Rows from block 13 of a small self-supervised image encoder, named by matrix and row number. Rows with one number belong to one channel. Each number is 128 + 24 x the weight over its row's rms, rounded and kept within 0 to 255. All counts start at 0. Numbers have three digits each. After the name is the row's rms in percent of the matrix's.
After each channel's rows are labels from the 100 images, of 14976, where the channel reaches its highest value: "strongest on" is what is common among them. Only what is clearly more common there than usual is listed. The data: photos of arthropod specimens (BIOSCAN-5M). In brackets: how many of the 100.
# convs1: 3x3 conv (model.blocks.13.convs.1.weight, 192x192x3x3, each kernel summed), inputs 96-191
# convs2: expand pointwise conv (model.blocks.13.convs.2.weight, 784x192x1x1, transposed), outputs 131-261

convs1.167 117:159128155131108124122098079139140136158123121115162116153086125148160070136128133099137123159112165178153161146099126109132120126115110143144123099135161136130146069211148116164121138147119193121124111160122120163130121144136131131121175176137140133121143115144145092129120133122110152126
convs2.167 097:140131116130132138178172111175116125132133154132121144121129116185121146129123123123127137124208127129130113170150138116126122130132122111145162100142042093119127144129104121146128134095127114137115075064123139134132178165140176130130139149136127164149122106108131131129095129113131158209060173134100132173132151132140135131131141126115138137167137146135134138130135139125144134128152137136137
strongest on: order Coleoptera (52)

convs1.107 104:105119157102120108094140131111122120120135111123131093125128128151112163170141123137156164128099139114150172097083079182155124109086121144091141099134142123177129098174118107114112115125109140092123111130101127106118158136116126140109094047117119087115158181143140165130138173117111166117
convs2.107 110:140129121129125129156097129080132126136087149123126128118123166110121121136124125077125108128161126114129126137106093172133130156127104113125134104133178125124144125148072128129119093080129121125159105129102134112134178167133183138130130190130130102139140153137131129135077127103133114194211140130111121158130133132120144132130148132121103133140132113126126124134158136142113131130119137114127
strongest on: order Coleoptera (36)

convs1.153 112:138115136106114127098134126121118146115124108130126111120166134116148151146131127128161131210178113081102132091108129140127108151069137138140142097132095119149122123125119137104145125087133099119070169122135086096156123141080147141117147135089126151100094127117141090137198077143132115111
convs2.153 089:226130186117125124126106128144141136116189112123129113104123129089146137158141138106139135132115129161122105106136115122133129085134113144064115083107099156134149145133123138172147153130136113124131091124028131121130097104170095154131148096178130123214133096096131130140116125095131116092163125082143125120128096137136133130131146135096135127140148123126127126121143148125132114131122132104126
strongest on: order Hymenoptera (46)

convs1.121 117:111137138117130157126143135149130134142122138120111164155175104116195221105104094104134112123127119120136102124134171103106136134130147105157126122120141132132092108143119142111151140107125103134131131158114113101144168112148145136099087107121153151125136135113126111128129113109178135158
convs2.121 100:115126125119112122132125130080105114136096059112123123142126148198136106103126116122125128118134116118140082184187098128116121143122133130136115149120041173117148134056123119161122168121122119100117119137136125132123115116105165139129127186121110101134148160166129131128114123145128086116169137132146132155131200131106135128128106129114157129090184112134135135134144136133186161136168155133132
strongest on: order Hymenoptera (48)

convs1.143 103:180130132127144120175149135135110144122120135155142134146124127117155144139132118136130142160120105137126106098139163129106123097191103097133110134156138136138153174157137109119174106132138074115113134145147138095128091146119132145114185182110118187103131089135133102132135131099086121127
convs2.143 100:081124180115113121125092124137141110124119164143142126118108114084149133139119131132128132128094115132159107117163155125124136141127099119121136137126145156119114119102162127131142149155129131125072132029147122125124124096118145142127134187147128123171134103059126126120129124178127248099144092133136130138125175116140120127127157128110098122125090129126125126120109110140146195127110127117129
strongest on: order Hymenoptera (42)

convs1.128 103:124129106114143137146124143115094137109120126129106162120132126124149117100121100095132118147116153113120064103091175115107124099047151169136112087127121109053066124110136130116117105145150139164124108153127093114134128120121120109128083117117117131136181157130099126133135110164104133137
convs2.128 093:106130111111121119144109122139124131124120143114116120108133148112087141121129134129133084131041120129114127163106140128131094085129144134112097164133192104124135121100138129208141158134131132138126158113152135147125123157152105130128129126158119111106115148153127126126148131130127176113168204145178127159129132135140130128128129131138145130137144101123125123124109141134087150127141129110127
strongest on: order Hymenoptera (46)

convs1.55 094:133136118092127118148128104153173140154129116090121118120143155123141103102124139151178134113112131169119144153088114139141108094065152123122154187118157122136170103126135129134106085081089177121111079167145122154121155132111139158189167136144141099133159090112126158135147065131106115122
convs2.55 092:166127152108124131100182128193119138112161109119101134135142133130144118116131132100129131129137130131104114130129144135135145143123139119136154074132182108126142128135192127103134137151130122115183102149103139114132168110134152131126130109157120103115113129122126125130092130123126100140130121145137126116122136122131125127125137128150021139102130090128125128138147123132158094129141132152126
strongest on: order Coleoptera (37)

convs1.28 102:161119132113113124131117117122125135131132116125153150123097138133121136122111118156097130101115159143136131111136147136104121139123101117135140126131128153121115095060128179140107133089153155107098156102087098114103123151121103129111100088153122138108166138136147129115146171175130130114
convs2.28 094:065130127101130123108125123146119113141138125129126126114142147217195120145123125110115083124164129136128125136122122122126135095130128131121113125100124060134132128171125124142143125118126122149114156134140149139125161135113142150126127107094127145052119124135125123128103112125129112079119170130105131143124186129134124126127124121104169134179122099128129125113104140126127143131109132122130
strongest on: order Hymenoptera (49)

convs1.183 095:123129099144123111152105148131143116103124125132109124119101114136121143108132100135150121133060094121124122157155115180147136190185182169164149135141111084114172049113135122096129143145150142127135157140144144163116122118166114113109091072146131065123078118135130181116165140121156117094
convs2.183 098:135127137083129127143184126108099124123105077118141123102138125128074126136125131122127112128183127129109123165093148120129119154123141123141143099127224135123112137104137131146132132219128121141133200101126134139128114105102116118128127084148122113086119159168128130120136127153126175139121128117160139129129122117132127126129091127139096126180123133134133132142127135119161131134115130121131
strongest on: order Coleoptera (41)

convs1.7 113:133129177133134130107109131132109115158123113103124119159143129124142118143127124062123126082061115143135089128109110028118127097133097109111125127122130142139161108126125150134124108120087170080109100095070119132118140142133112125159138130154119120140114070133129105130108095115088116130
convs2.7 104:118129136146131127086073130117134136126142126138118102150148131180188125106114121098119127116109106130119132151108127122118131119116102111108106167130049109127094127104092122104126106179119121122144140161155126138132051110145124145132126084119128153098144136128132131129127139133132137142095154132130135136134093132113135132132138131108116123196144132132132130133140126134130077126103131162134
strongest on: order Coleoptera (52)

convs1.52 084:124136120095115134140108149102126107179123124094104110130146123120134098068143123144118151142133111074140103102123115128133129097087119105150140149134091109087055129056105136103102157096137193141157137154153111093153164116107110110151142082149142168154132154137101138113158159107087118136
convs2.52 095:162130160126134128185137136149138135123131125098153140120129107181084123141126123114112131125118133134113118124094128123121143206125140099140136087122152115132119117121127122090131134107121119102115124085187135128136091082141153135131139141116127165104097159081129131119109127092131087114144208145115135126130093126139129130130149127103114129126102126130132134125141141116139167131135129128131
strongest on: order Hymenoptera (42)

convs1.141 102:125116133111128124100111105110107116112128128108116110120097144131101118112133137120093137056075114142148089121166229069111136132151119103123115105146114127120139151080142180116123140112139125143116144126192176098143142131147138130185144105126122108129133134145165167134110107147148129152
convs2.141 093:089123123115125129131137123125128127132124136122099130142134130114120151131138135141126150138194137131168133122123109141133143163134141108132152113153164075133121127123114132133132152164136125133112092166075141131128105127075144114124130146184131171138102108161124126123123120097123171088140099126145122141125082131109105123124117128143107114208066110132133132108137127123123120137137136134133
strongest on: order Coleoptera (63)

convs1.150 101:152125127087132141120148169126136122090126148159137143149152113113145191118117122166146141111166108106133076116159175140112137126125169122143138160135142155130136153077137178121154144105157135120133095084157140079134096119092146127116113116108129115115136149114123147110125144122125127133
convs2.150 092:151131114120133139140142123169129141121107169117122118130134143178185132121127121130123140124202117136130143153106111133124122157116142167107141097122123121118145130135112115093116105157122134122156162094092130137128111118139102141129140152100140114169138108201129127126107130063127151092152172121138130173130174140127125129130106125184232131115142118122122122123102121126104160121086117153124
strongest on: order Hymenoptera (49)

convs1.174 104:158129091148139106124099090153118097118127134115127143128087160138151086142141148137112107171123149127155145135114135115153133168153114192169123141139124109111120126119137093116132128153154177172145178155166113169167121137185121112126105108138123080131106117122127111147143099141193128139
convs2.174 090:147132181138135139148174124134130132130100202132143127096124090121105107139129124169131098127102131126110141205104078134125132159121153137136177126120195049121162128143156123146129106152127142148151106110115145119125133111139091102125126071153133159103114149191125124136087123156125172106176098081111131145127139125129105124125111116140101124106098129124126126121113133130132124133121114124125
strongest on: order Coleoptera (89); family Coccinellidae (45)

convs1.71 161:139131118137131124134134122133128128106127127130153141130055130119135077142130129128119133145066173189126146201117126123143136141141131163151116137135106140111154084103141135127145139141142183149159157182162160194154090160078114140101165091139127118139106082139136126127117126141128134119
convs2.71 105:150130119139141128125158122145141137117119163138118144139133138161052125125137127138126136127116130132110136176115110131128132107130135136161121134134169106136135116094117130121158149136131128134126141129141128131132196143139121137127130126100132152117148118153127125123147130145127083255067099107110125146127135122139133127127135122048104129123055144132129132126153130135124093121144131132130
strongest on: order Coleoptera (98); family Throscidae (31); family Coccinellidae (26)

convs1.57 106:089124121082120097092130100112139112098125094134151103108082122133157106155156154223121160196181157111147173120138138103122159097156154116116129135127106160132124154105124136135114132156160166154158167188166162121129141114100128121081057074164120069122105120130155138138109119113126130131
convs2.57 092:143132143143123136121137124096123143118109116122121112133129121159115117135121123120115143124126120119116106157134124128122103163124109129127128139135202100130110122130150120194094126097123132109133106101138109135125151118130179122130125079186122123166118149191129128133170130111130125164143078116123134131129113137129137129130105141169040128165095133137136135135117131126143127135121139177132
strongest on: order Coleoptera (58)

convs1.42 118:118121118080128124093106110119145128158122125114162116151091166140154131158148143155123136124136151150130122146148106155156153167110133200159129155137161140118133170156132171100115167154164163166143122154156145149162140146165142132042134120146135132136137109124156149141121117120082126152
convs2.42 096:131128147155131134161114126081155123118133086139137124109128087151082128117121123127109097123122123129115115099161126112121137162122140111129129158115209135123120120119133119126119152121123133117114065107101134111134166138120166125127135037172126146117145095055127127122158128086127068101107107095151128177130170130152133127128113127138120135128056137127129125133102126117160129127122135124129
strongest on: order Coleoptera (58); family Coccinellidae (25)

convs1.130 084:123130150072138118129182186136133102160128129140092131144128083105148136112115144106113129104166136110109133104137167060118112074060150123161143101136126115126115101160109127101127143131131071147103116143151143104136108126054116120140075114098123116141105066109094106128143103109087120114
convs2.130 112:046127148158130127114151129129114128129165197131126134134128150094119115145130130123129135131096131125145143102107156131131125111128121125151107106118120207137138129138114127137124103178126131111141131113157139132128146111149119142129121098108127145108126134126129130118149135144129152141052157143123129139129089128129125128129143132128156123120178111124123123124126127117100117123146123146123
strongest on: order Hymenoptera (41)

convs1.86 094:138129078134129124119157171135126117104127127112108116127129137113117135122141132146173128087124136105098112064137146212124115146154144129091108144120103138147136092079133073124146132124134089096125119073102147163125163138159162158147120143181139160114131120126130148116115135066103133104
convs2.86 089:112128138129140125155094137146140131126135125121095107147130151121130126151129127128129106128150125123139116183119092134127128051132104112093119094116204024129128116114115131127135109122124126116139108197101156125133131132127093140127122144097128099086115109160128128123145134114128102130114147126111127126126127123118114128128104124070152121183082142135133133128117134139136119132099125124133
strongest on: order Coleoptera (46)

convs1.50 105:119126101115132119105110121142154108149124123124150106132124142136117122119124120171160127126131133157135181124146151098134130116142071145143114189135122102137181119095138090100122135155109189116131098126128148156171099137110127144142124096109144131120122085132145118124171100156115142127
convs2.50 112:127127158133128127106135137137134123130101045131150136123140169085109134125124128123129107129184124130143129130135115122130130139124127153144122142127132085129134121144123131109114141124129128144123105126099119129124045131117146109127132106131122126151121151161128128134119130125126075141166077135107126137127139134127132127127130130148097125148111138123123122133124132118154157123111119135123
strongest on: order Coleoptera (92); family Coccinellidae (38)

convs1.26 105:129127133125150134107091104134152130129119117178167133129184145131174166121113123114131112136087157139105096096097103116112128089137141110122120145123147121087094084134132085127115096141089105119132115104113145085122123133156116124123124150120109149100164137139127139119142110123083131157
convs2.26 107:117129149109127129145119137168121128128090123128113123136122174139160138143130125101116102123114114135124120120126122146124135129130138119114128107136062137127119125118114124126128123121124114138121087136143126132130123110108141151128128152154131131196131124191129125129127131106128062124191130139122127147127130128119141129129138134141185138111127113124125123131128130125131165124142127124124
strongest on: order Hymenoptera (51)

convs1.142 125:152125137158118129150150121132113117155119139131142168149121140124144136128140130110101100083096156154154141163154151133146143154162130115162131103145128157092127103139137127161145163140178155165120142165125147158170097128120115077086113128130136147122099114135130125122124107155131119108
convs2.142 094:118125093103119126128173119072113118105103062113139111165129113150132124138125122137126127125143122132152111129110096123122107121126100114086109143135181101134100120119141122078101104172124130127139175111071116116134156149130078114127135093134130173143131089071127131128163123125128102107075154090142121137128111134111120127127142127087119129164133164130131131136128114167144140132175131119131
strongest on: order Hymenoptera (49)

convs1.110 083:076116138137122097136127115127130126093124127116136148123103142113145090135118123113151114097144147095151116108189117081138151114185092117148133156118161117098125111066138104092102151112133130112122142107207155137112177122142128098125171118165148157146118154125169158134129152149173135130
convs2.110 094:183128140133124133089160123141150130118116189122105121140124128135076119125131120119123117122151124110112142134171130129126149146125154114132164078118218161117122115117132123103123149134123132118140115159120120115131084157110122148128124176135124118100118110068127127135129127119129156083189113158174123151132093124131122128127137136146106129099134112127126129126084116138096149124147109132126
strongest on: order Hymenoptera (49)

convs1.17 099:132122114140126129151100130125146133129119143142150150134114163137186116121131134072142118092118122116127078064138116160102128102176076071123109137127157145115133135151143121150141126102122106133143113086141136167129126122159133129099146141128117172116182153125163131128128136129143130152
convs2.17 105:143131109128134131167120119100124130144091076133125124128116130132209117126127125126135115126120133125126126129093137126129138161119129134131133089138175089136130123152153127128102129113128125134138038138184130118135183117133156123132138137147134132145127145162131133126111126124131000124147145105148130132132127135137132132131124128183115136082147118128128128136133111128131143126115129156131
strongest on: order Hymenoptera (51)

convs1.91 084:154144148107113115156136130101111128122130132107163150134092130131167124125135122139136133099176120115119166102150138149106125117112098174114123097117096165141077139069144175161136124106143149109113121126121125119129097133060119135165184185130133169123104076155125091115106103134123140157
convs2.91 099:132130120133130131123115132131130131145138036126120120135108085077159138113124126135120118129100123133102131154140141128128127123134145140119120088135168087131153126147135129137110139205127119110114198139177140124128115133148101124130134129138138115150149134132129130130124126112130070107162158133149135132130121134141126130130156133102158135176082146133134133126132139147172103137133129130130
strongest on: order Coleoptera (36)

convs1.83 095:163140174120108122107132130145147117156132133135150162114079134133148106112120137158139095117088150158135106145124134111126133140143124147184152181110129130094148082179138144146106134135161160155136175181129128150144114110136121117116106144134116164125178112129122155116174077160170124156
convs2.83 095:162129101109129127133146128114140137144102163135112133151122136174161139101126126139123117128067129111116134128103168108126118142114142095111137118134123083123142134128135126231121133069128118110185150144087114138126177100109185162129131153086126147162134127115129131136076138155130077154203078086095129125129083137139129128129138124117086118143117154131130131142146136136138132142073135143129
strongest on: order Hymenoptera (65)

convs1.61 121:079135130118140137159198156145156138163139111113117107149101140139130129129112135176121134123138149148148149134147167131113113098154106117133111150132149115096115114153132140096089111122143131078091109136175144117109068125064103122107155143124125128138108123103126124131153136149110132116
convs2.61 117:138129035120135126139164120139123124128184219138125117102111140177127144129135123133132143124113123127084106119145118130124126119132139137130137108131128149127130131139139127125135141044125119145125100159134147128127146136124140163129125139094128146052113119134129130126113129144128226179174137148158129158131120138144120129129135134124146131114142144124124124113116124137108156122136125123127
strongest on: order Hymenoptera (46)

convs1.9 102:186142091162126118106102136129139150070125123109119168107126113129106112133121134147129123118129117111119117146135141110107146158172155148125140126150102123186115168141127091160154129105148105115115110148137147144138146114138114115120078104131115098138116196145142110130100201128108118098
convs2.9 097:091126100109131126172060118130137125155102120122140141103150140138155138125133124114129129126127126130125080092150166123125121174129149144180115176122098121126097131078123124083107156082123140139172134166106130125142155134154114139131129063148136156147120136123130132138125135129128066101082124182137134107131134136132136130129109128096185123151131129126126127113110109120143134130120127110127
strongest on: order Hymenoptera (42)

convs1.82 089:169131123127106118102098141141131166152121134162148138121119145109140132128113122117140114066156125120105103173104162226113118168102132119177138124155107154092112098075135158098153122112141096129157121197163114098155119119149142099082141094133129114133149153140122130136156165133133112096
convs2.82 107:092127109085127128089169121101129127107113188130139146132129121066065153127127126145124122128155113151167116158108100144127126131127137113080142102132072085116150125078131128127132091094129128132091080068096138144131141147144072110132125125134138142111124101076131133127111136090132150113148156111174135152131142120144124131131145134102121126141148127127126126126098135123135162121154107091126
strongest on: order Hymenoptera (51)

convs1.48 082:143122106124116117086131118142143124115137130126127126108115106123130094116118123180137132116120160118110119118150117098106120114089110204154105122133084152131074128128120163141131176199151170161171156173165165105168130134127145149083147130134122155140168139114091159143140135087087155131
convs2.48 094:126129128123131131186098130164130139125151137131121131062117137143134145131131128094136113125123118133129169143143149149124142120128122130098113145128148076129122117061097131114133117142129125124105176163157121142126117098121142154131118098133143126140126109179132132138147124108131111173114117118116130192131082129113128130131122146162073140162090148132132131134112109138107110124124111111129
strongest on: order Coleoptera (56)

convs1.191 073:127125099095140141105109110134126148108126134109145154142147161106184127142136123140159130090183123114111095116117152085125118097094105174182135150125113132106122138090134120112119116123109185132103069169139128145136112137019131118099142137131125119120147131129151112143163106155126131140
convs2.191 101:136129125119125132118147140157134126135150007135153134132143122168129122123129127122122128126070119134130143081161129122125138110127132119118150149138131141146137122096152130145101157100126120126130125158106118146133171103136142112128133143134131137135124111002129127132132134150128138114055156121155129142127176138123128129128141133129108128156150123127127128126128131135127106132110134152133
strongest on: order Coleoptera (36)