A small self-supervised image encoder, trained from scratch.
Model: arch resnet_bottleneck, norm groupnorm.
Training: muon at rate 0.027, 6200 steps.
Data: trained on photos of arthropod specimens (BIOSCAN-5M), 195000 training examples, 2.0 epochs.
Rows from block 12 of a small self-supervised image encoder, named by matrix and row number. Rows with one number belong to one channel. Each number is 128 + 24 x the weight over its row's rms, rounded and kept within 0 to 255. All counts start at 0. Numbers have three digits each.
After each channel's rows are labels from the 100 images, of 14976, where the channel reaches its highest value: "top examples" is what is common among them. Only what is clearly more common there than usual is listed. The data: photos of arthropod specimens (BIOSCAN-5M). In brackets: how many of the 100.
# convs1: 3x3 conv, stride 2 (model.blocks.12.convs.1.weight, 192x192x3x3, each kernel summed), inputs 0-191
# convs2: expand pointwise conv (model.blocks.12.convs.2.weight, 784x192x1x1, transposed), outputs 0-130

convs1.55:126151161127116114127127111114115104161132128121102108131094103144119107102120130113143116085096138114095153138133118083144160125129133147114122141129147093118118116133083136134140085065103103194141139117125124121132123142135165107115139083104125118120127181140178110106133097125116103109144130122131040129098103135124130105151146129092152158141131136122142105140115125150123131144135138150091119152188147127136126122127152128169111108177105144094127142155128159091134124126107107128120162126114093128092167148109135103092152150144193073135131109166164137147159150129085189095
convs2.55:169130135132162140120158135138144106130080134138110067130135141135109161149132109146137132146103131159110129127117124124129126123149159168116100114101141125090103145109084106114144086139131124095138131166104117126146130140106130105114137138108134105130159117130095137139113125159107177146125138128100125143121103119142127109122130123123138122110080109115158116144104125124108136132111197158136
top examples: class Arachnida (27)

convs1.141:108117116113102106081125146147105120138162122133121130087092125138114136119126122151109196112118120143107150146131068125128112135117150149142143150105112144153105127121113166191123109033113097122144113100093114102091117108155177202151121182120132110130121111113147112127138112124157127155117116129092118118121116113122114114109154139119114117147121115085133109162113129113125142137126140149165188137159111151125139136151103128108104099099097118079111088095133127111104136142120130116133127118148127093138150130160119120089134110120114121127120106109147125123104129142105156230
convs2.141:094133193127131143120185130116057103132182156126089107132134142114137115146126120176123133118115127093138127126183163132124122132136150151122079145111166124148121189150119168211133138127079107114163135118116129124133126115124139116100161154130134115156109135147131123109099128142177183134129109089140120070143075106114113137127130132141142128117109140132138135123114107100097148158122142130178
top examples: order Hymenoptera (49)

convs1.87:128150133131100145200157105116159137115173127070109129096129131110095138094110119089160116145116161107109138150166134143131149108126150134116148129126165131179115146151159140150161116119149135117107104134093104110142169097110093127144195180105127138162142124127077104114101161151120112108076129108156191124111101114106130124122084141124154122056119153129117161180158119104130106123129108118124122097132115140106144118107158121138150126144137122146088138154123124151095146146134119114114097134126110119136093118127112144117153125135094108112112141133146089140100160104121077170
convs2.87:151126082118162119092083112132138149124156134113113111125135144091129152125124146099127122104158124164120122122075147145129140128121103084153126109103123142167139081147125133163123129135097144091196129140100115112121131131113129139120108143110129128118155117130110119162189136136166179135126113105098168137117107146167125126117124122119080123141150120129125131126087141112130123112129084137141
top examples: order Hymenoptera (54)

convs1.78:168122136131129130084146126148170134142092135124134124143128147135211122161153104151133091104138130136145109186115099105139127110104129111104126119133091084122110142118132144109138144153079174130144148114091138118127093118125137149118144069115085110124117162123163128128133099110114143111062107140105083116131121129088128127086108143153106116168144150139138138147089138205114151131149148145121114156172135128115116162119108106143093116129102119120131152132149120169131119095130121097102141104105183129097119092147125130111114180131083150148146174130136122122085117118120151109
convs2.78:128123135130138117101126157119126152122106136136097195124115128127144122132129166154133120134163127118078127122144107109130130118119116122187116145118097133058143117111164160106116142130105131050119143184152042130166134138148123134150111120110151118123133131113107158137079134146088173155135088123136154155110103115138119113095121119129176130121161110168107119136119161126127147116154132136190
top examples: order Hymenoptera (47)

convs1.155:107114114100134123024097102131111137160137123161135123126174141146127116164127133143120147132133117131134134165104139153143122131126118208158110130121163095150105114147134232135170124123137120097111132132135118111092155136170124151104129117116129127121107162166160102135103084140139121063116129134119113108120138113134117158128080114147106131128132125145139144112157106153153121143113121130140100126151142134127116125094090090127118126119137124123086133079090117146097150117154155153087161118138119125125083114102106139133144142149120109112132106109157187133146132095123151167
convs2.155:094141086136129127097146129140105145128178143128126079127122126143121103138124110172126121105115125122144128117126137152125115126117132161118090130068122121139133138142079155235122161110127123117118142141149038125153155131143136107118117118114145129113139118121170126191094133121084149154127091114145172159130124140120141127091129136125135121043098134143131130129136110188083118109165134116110
top examples: order Hymenoptera (43)

convs1.8:104137122136170104110095195107055127160104139161155105155120132138107138119165149115137122139126120163110120100146102143132112121113150103114119141103168137115148120140130086169125164164119121105156105146104118137118124159106164133136092122137137109096130078204078084126131137086137127114157146127118094137138111124087132113159120119152088152077106120125106099138142118131115098173131134108143104177135154133091147202141151087099147119121122157116142129132130136116141094114117130139078069126109144108113173156102121122144129130133122137139145154113128141129132130136093109140
convs2.8:133067084112153132159170120139135078119137119131164134130158124122122129120121128130121119148111119215118120129126195130121127136142104133143107155177125149165150107131195140154116151147132159176123139119166094140142147133143145145104168139130136156148106164126150167242132150142113154120152119123125108184113114141144131105129135098146119130114167127109140135135135159158098134117117092141144
top examples: order Hymenoptera (41)

convs1.188:154139137132140191148166110152101120088145151147131057143118110140136149181144123111089118164146145139156146112101151157140125119122103131140124120085130205131153121157151099121118143150121120139147144116112159158148102153107106092151120126153125098137109112132098139155113100098157147121128108132118129128138124144117142119148148127125104141132126068097148104114091168170140187115147168167161204122098144104123112112162141094092118134128154128141105113133131088123120143129148122096112129122114078116110135113118130139131120096163151141113128131123149149125185174137160095159
convs2.188:146067110127146122122095126139074135129124125124122122126220136111130156131127117148126134115255127139133129129119104121130127146117137123133128047127154127197115106151136162150156130139130119183115130077133121146147144113110123146158113146093126146125163132148118131154169138133141129126131109146172181130125150138136129140117133115123092125142119127131131131127123146126137147128134140142128
top examples: class Arachnida (26)

convs1.125:112129114140131115076125104132115113058126085152127105138161115121131131144088120094134211118154162137103132123157127110145145111121152132124101111128141140097132144121106153122112118123105068133143131103054137144125153141151113095149161179128118185143126147156112103090126118144157111148121131121119112113117123114117111127133084137116199158157133135131125132147099135164125143111111109120133139089118157135120117204126115129087127134131158086144123145135129126125149120138124146147107070133120159128111084138124065106122075119128122155127136147092128095123140144088152120103
convs2.125:094166176133121133126110145144134160129088102124057123121081124151127116122127126139128125121123131191142126129199114139127118131108137095095118118132179131107132093137093130134103123118166150175099131077136104129118146133157141147119149132080124130129160137112160135112080130123174159120128105131144120252149113123127124130131119105129105130142151140126110121126123108130106131146128144116138
top examples: order Hymenoptera (50)

convs1.86:136130134169106130132147107115127102110150154140124122125139126134111125146108127110144129139152173142134115081127106120138136122132138070107125117098102099130121125131138088065109121236197108100113107121250134124135089102086117114126122105130114120140138136150081140125124116116136103108188113129104170124134116127131122131132109123121094125098142118156123152133188136098131106097122119123115114115139119111180129107143144156165127119123117129155119115109102139122090116131132141118065109129125135146123166136171130127123165130123156138134123123128119097118119124110140090115
convs2.86:130123136138148135131140105139108144133189122134112115132120112124124144119131118093129126124048132156110130135152145109130125137120158112109098068155189132125132000177051117150125114131142128175094132085128163141150131125138130130151134122129127123143129137175119121120123125125130127118131128146096115100131162146161132124104129137126138131120137117115112138142116119117139116123173134099070
top examples: order Coleoptera (47)

convs1.105:112126118147141123166162091118168117144118102128154096133120130109103142101126131134152098150141124127096142133101078112151112115150104121139142132081148152153175111128083080105114146094119155151144127128144148155130103125078124105100116134117090103112129137114117124128089136110104144131099093109112090114108120151141115106161160137091164148107117092145129138156120137156141143116145161101117083117089106158091128124104135121101130132187178095197102130154099135151093134136109132139127116107119091118114174143162169158162144121158138103125163162136172112156115133139072101113
convs2.105:143144099140171134148153167134151176128145149134053140131129134131117143152126118112123132114179124163116137133137118177123119148179134122070157141127147132118120176144138140133110152123181145076150136106080116123153151131105121157129114132125132127139163161135123137106181144119133130136129112091121136194129078137153128142190129143136143130157183099177111130126121145140099137100125139141178
top examples: class Arachnida (31); order Trombidiformes (28)

convs1.44:086135127095124129130109117136064133138132170147131133118134119138126157111157171150113159118125048157117132116126108097130124131141136137120129120122116140109146138125161118112136135124197125114120140141253134154093119143135120125122097106124129098151114137088116144125109129095152112130154147146148129127141148131138127136119157129123105103120129097123154120159168135086132095136146093122163139135154065169160147091155113179192123131110160132100158108088143127111147119155128087117167113136126146136136115129160143127133184098129112149116135121123119144113145141142116129167
convs2.44:112111119130146124128130138147126118130121119133104092128148121130141105136131121141134122120178132168162129136164137175129151143108120103108137073115093135118131113070097110136142094120186112132142126179198144111155111139143147126089130130122127165148132123101089132169078131114170099133130117162166135136121114131122129138129128113135088125141142137141127133120140105105163156141103122145156
top examples: order Coleoptera (51)

convs1.61:144141144142112132078115142114161109143139171094125192123116124124110188095129133125097102135128089132115108121134171121152144120123157110132141128175152154168129166119108153164165132178184109149140138142153123132134176103136132111116121189119132124142135144138092121121119128118181134115150117120098124116117139136104131123136130133117112121122124082114132085180104110187130091155106149111102117115116109130148144117161121150136148161144127118121097124141185132091144132139137115123105015142116135128125138150122130106129130081152133126123134130144126069124129106124109097105
convs2.61:136182190126144131102145100125105150126128120127171162125155137129128109106127115096125117138082130107121129120135152115126118141121147116154135136138137159145133059187201137110147098140166149161165146149146206133143139126150131114166138126133142121121144141084122135129176149150111165148134193142134171200147146144126112134086125153132135128119128128116160114134108135121107131096096131105138
top examples: order Coleoptera (43)

convs1.162:121149144110176122118141138101114151177110127117148130129169121114164088168145176102129195124129123124147140140116133108144107158134152149136108140131106150124130150144188152088127122081066125096104149135085108129111131136161117155146119125137114110147125108106202135118139140142161144145124121109140117117109131108134105090135116133162162121111121175083131088128146139116107149087117139113124116143152119145122128147129142109111122116125146138122144167121143131102085123145154109146094130128115173136134061130141146163124146127135083062134131125103099080122108179090119130074
convs2.162:167153084131037134107070124126080108126088092141164102129164137133128141063124134147126130132145124101134127127135173142128118138103121121146090144152148139100130153107126139096125146108118112155097137117130104143118135139120119107114132118125138137140140128110148127115040141117103154132133128071182145132100165122143114136155132107114118131149112122105122137109120143146140112123111073123102
top examples: order Hymenoptera (49)

convs1.46:151125156134108145125154113134115107111109180130119179101124113132125117122117128098147173133139139131114123110125099123136125093123128104108126124137115134132125087099123124109100112232210091120121115130190105115154113124113120134127121148145116117122134131096112120119133095141134136086205107119120152133120126106131123119127132124151147132132138117172118127167189129117094119078132108124125131108144083109153124039168142141164113155141137146132176140113133148117119116121125124124066140127119099154136126141167139138109125101144140057141136123132118096119109118148151134116
convs2.46:142080065127173120113102142126104142130154152116102181132065131133127119149132151135140123147159126201132130124172105164133120147115140119117108135130102127106106156170079142106115102122142130224129132105168159130119118126121094139113112129174134128095213128132139127091082122120086097145124133162145109107120161130157126149126128141135106129092114145127166124124160147115144131133169155154185
top examples: order Coleoptera (72)

convs1.38:115120128096124129138095099141115084087135136125135136122128112112126152139185149182145128194132139123149158132107119130109162091135096159166124137128155138116128131153159057083126108111112118148106117124122114128109081112115206162111142154175159120077144110128163139147125145107136123151131105121116115108123113104119126106120135141118123119151126101114159109128084113147126151078141131144153127181191085168107127179135149154138131161124133195093112133117149102139115129135124174130116100126129143118122125129099109143148120132131130193138140115165136143127133153147146137109
convs2.38:112134107125088130123187119116095147125169136113146093127139114136117111117124125170120127127119121126101128127118153101126125095152140128159131111105035127110131129124108126152113127083153156054158151137186129125202139132129134115114129097116159123100213119075144147046157135136073104163131096084164129125113106119132127120105127170138116132146160148132121134104137151116118135126091118110142
top examples: class Arachnida (25)

convs1.120:121127162111101135049131107157115102114107086129104116138172132109114112164152123181130100154118156139152122231127143147125143110129140124139103124152130170162140105147146053097116119115116090172124146122096108127092103107139172147120143112125131146135128164126148105163142126109126141159128087112131087121117140124113122094125094131127108106133123143108126126131147114127123130087128121142153158175126104151122149186150120157127122115125139168177168136147121133081085134112127165115130115139125159148109100139140133130122133138127124199142123114137126152130156152108143102146
convs2.120:157096121120115109145142112146106132124142121142116150120130144089120170126128176090130127136169132144118127124132119172129111102134125144123130099147097139207122139070145171156150153128212137122118145117112155133151143144087135120175144146136148149135220146099145152143037138135147154138135121157090147050092106134123116137147136143128148129143080147102127141142141145105125133120216124141151
top examples: order Hymenoptera (43)

convs1.75:126113121148170145108142151137166119128145125112136147138126121169146141153136054112120078152123106145148189123103157109147122136148183122134121119137108135071126131113135136139140127062101075124146132139164136106106180105144096173118159098125159131151121100100110139092125172083111117105141125121095068110129124116112120150115113105111078165163136182115117126119143117123116109119127118139103127133099105127129116154107130105139098092156102080143130163131135146138182096119133113106127072113162170100127146147135112113110097133100153096132126138125151138127137143151127120103
convs2.75:133124094115149116149090115134124132128126123128195086135110134141140172139126132115127135129081127127153134122106111136126137155146154146096173140133173143160139147040163141080153110120142147067123139088104140133131142133105136113133141166133132101118157117128103128182093127130133138124132159176143135125138112122135131120112124172130123126123148126146116127128156163118154118127165073126158
top examples: order Hymenoptera (48)

convs1.21:164136125142146123196137157111095178176160116110112152160114140108151155131130153144113078124109068132122149090151163106151125125114139164148134141158131105118095138100097106139153142078178094110120128120175133115115152078153148178120130103086126099116088137176147134127119139110085104119103144164138191161147119122149126128168124133119110099095150126125141121126152113116110145133117146115170129095116155168129141120129134137119130131146145129118155121108131081104158156136161101135154113147135115165136111115114163148164181108119146117131122163105135101121125117126098160137
convs2.21:111141133134127120125133166131112099121068142105139150130111130147132112154121094133118122143114122096097114121080046098119107135131095131129159148125120135072122051151122152100133131128151142115176140148155157141153134126138163131135100132125141135148125138079113135169064129151143119135138126125118095102118158120114118122177122126124135123096117119161131145128138118128158129153155131100103
top examples: order Hymenoptera (47)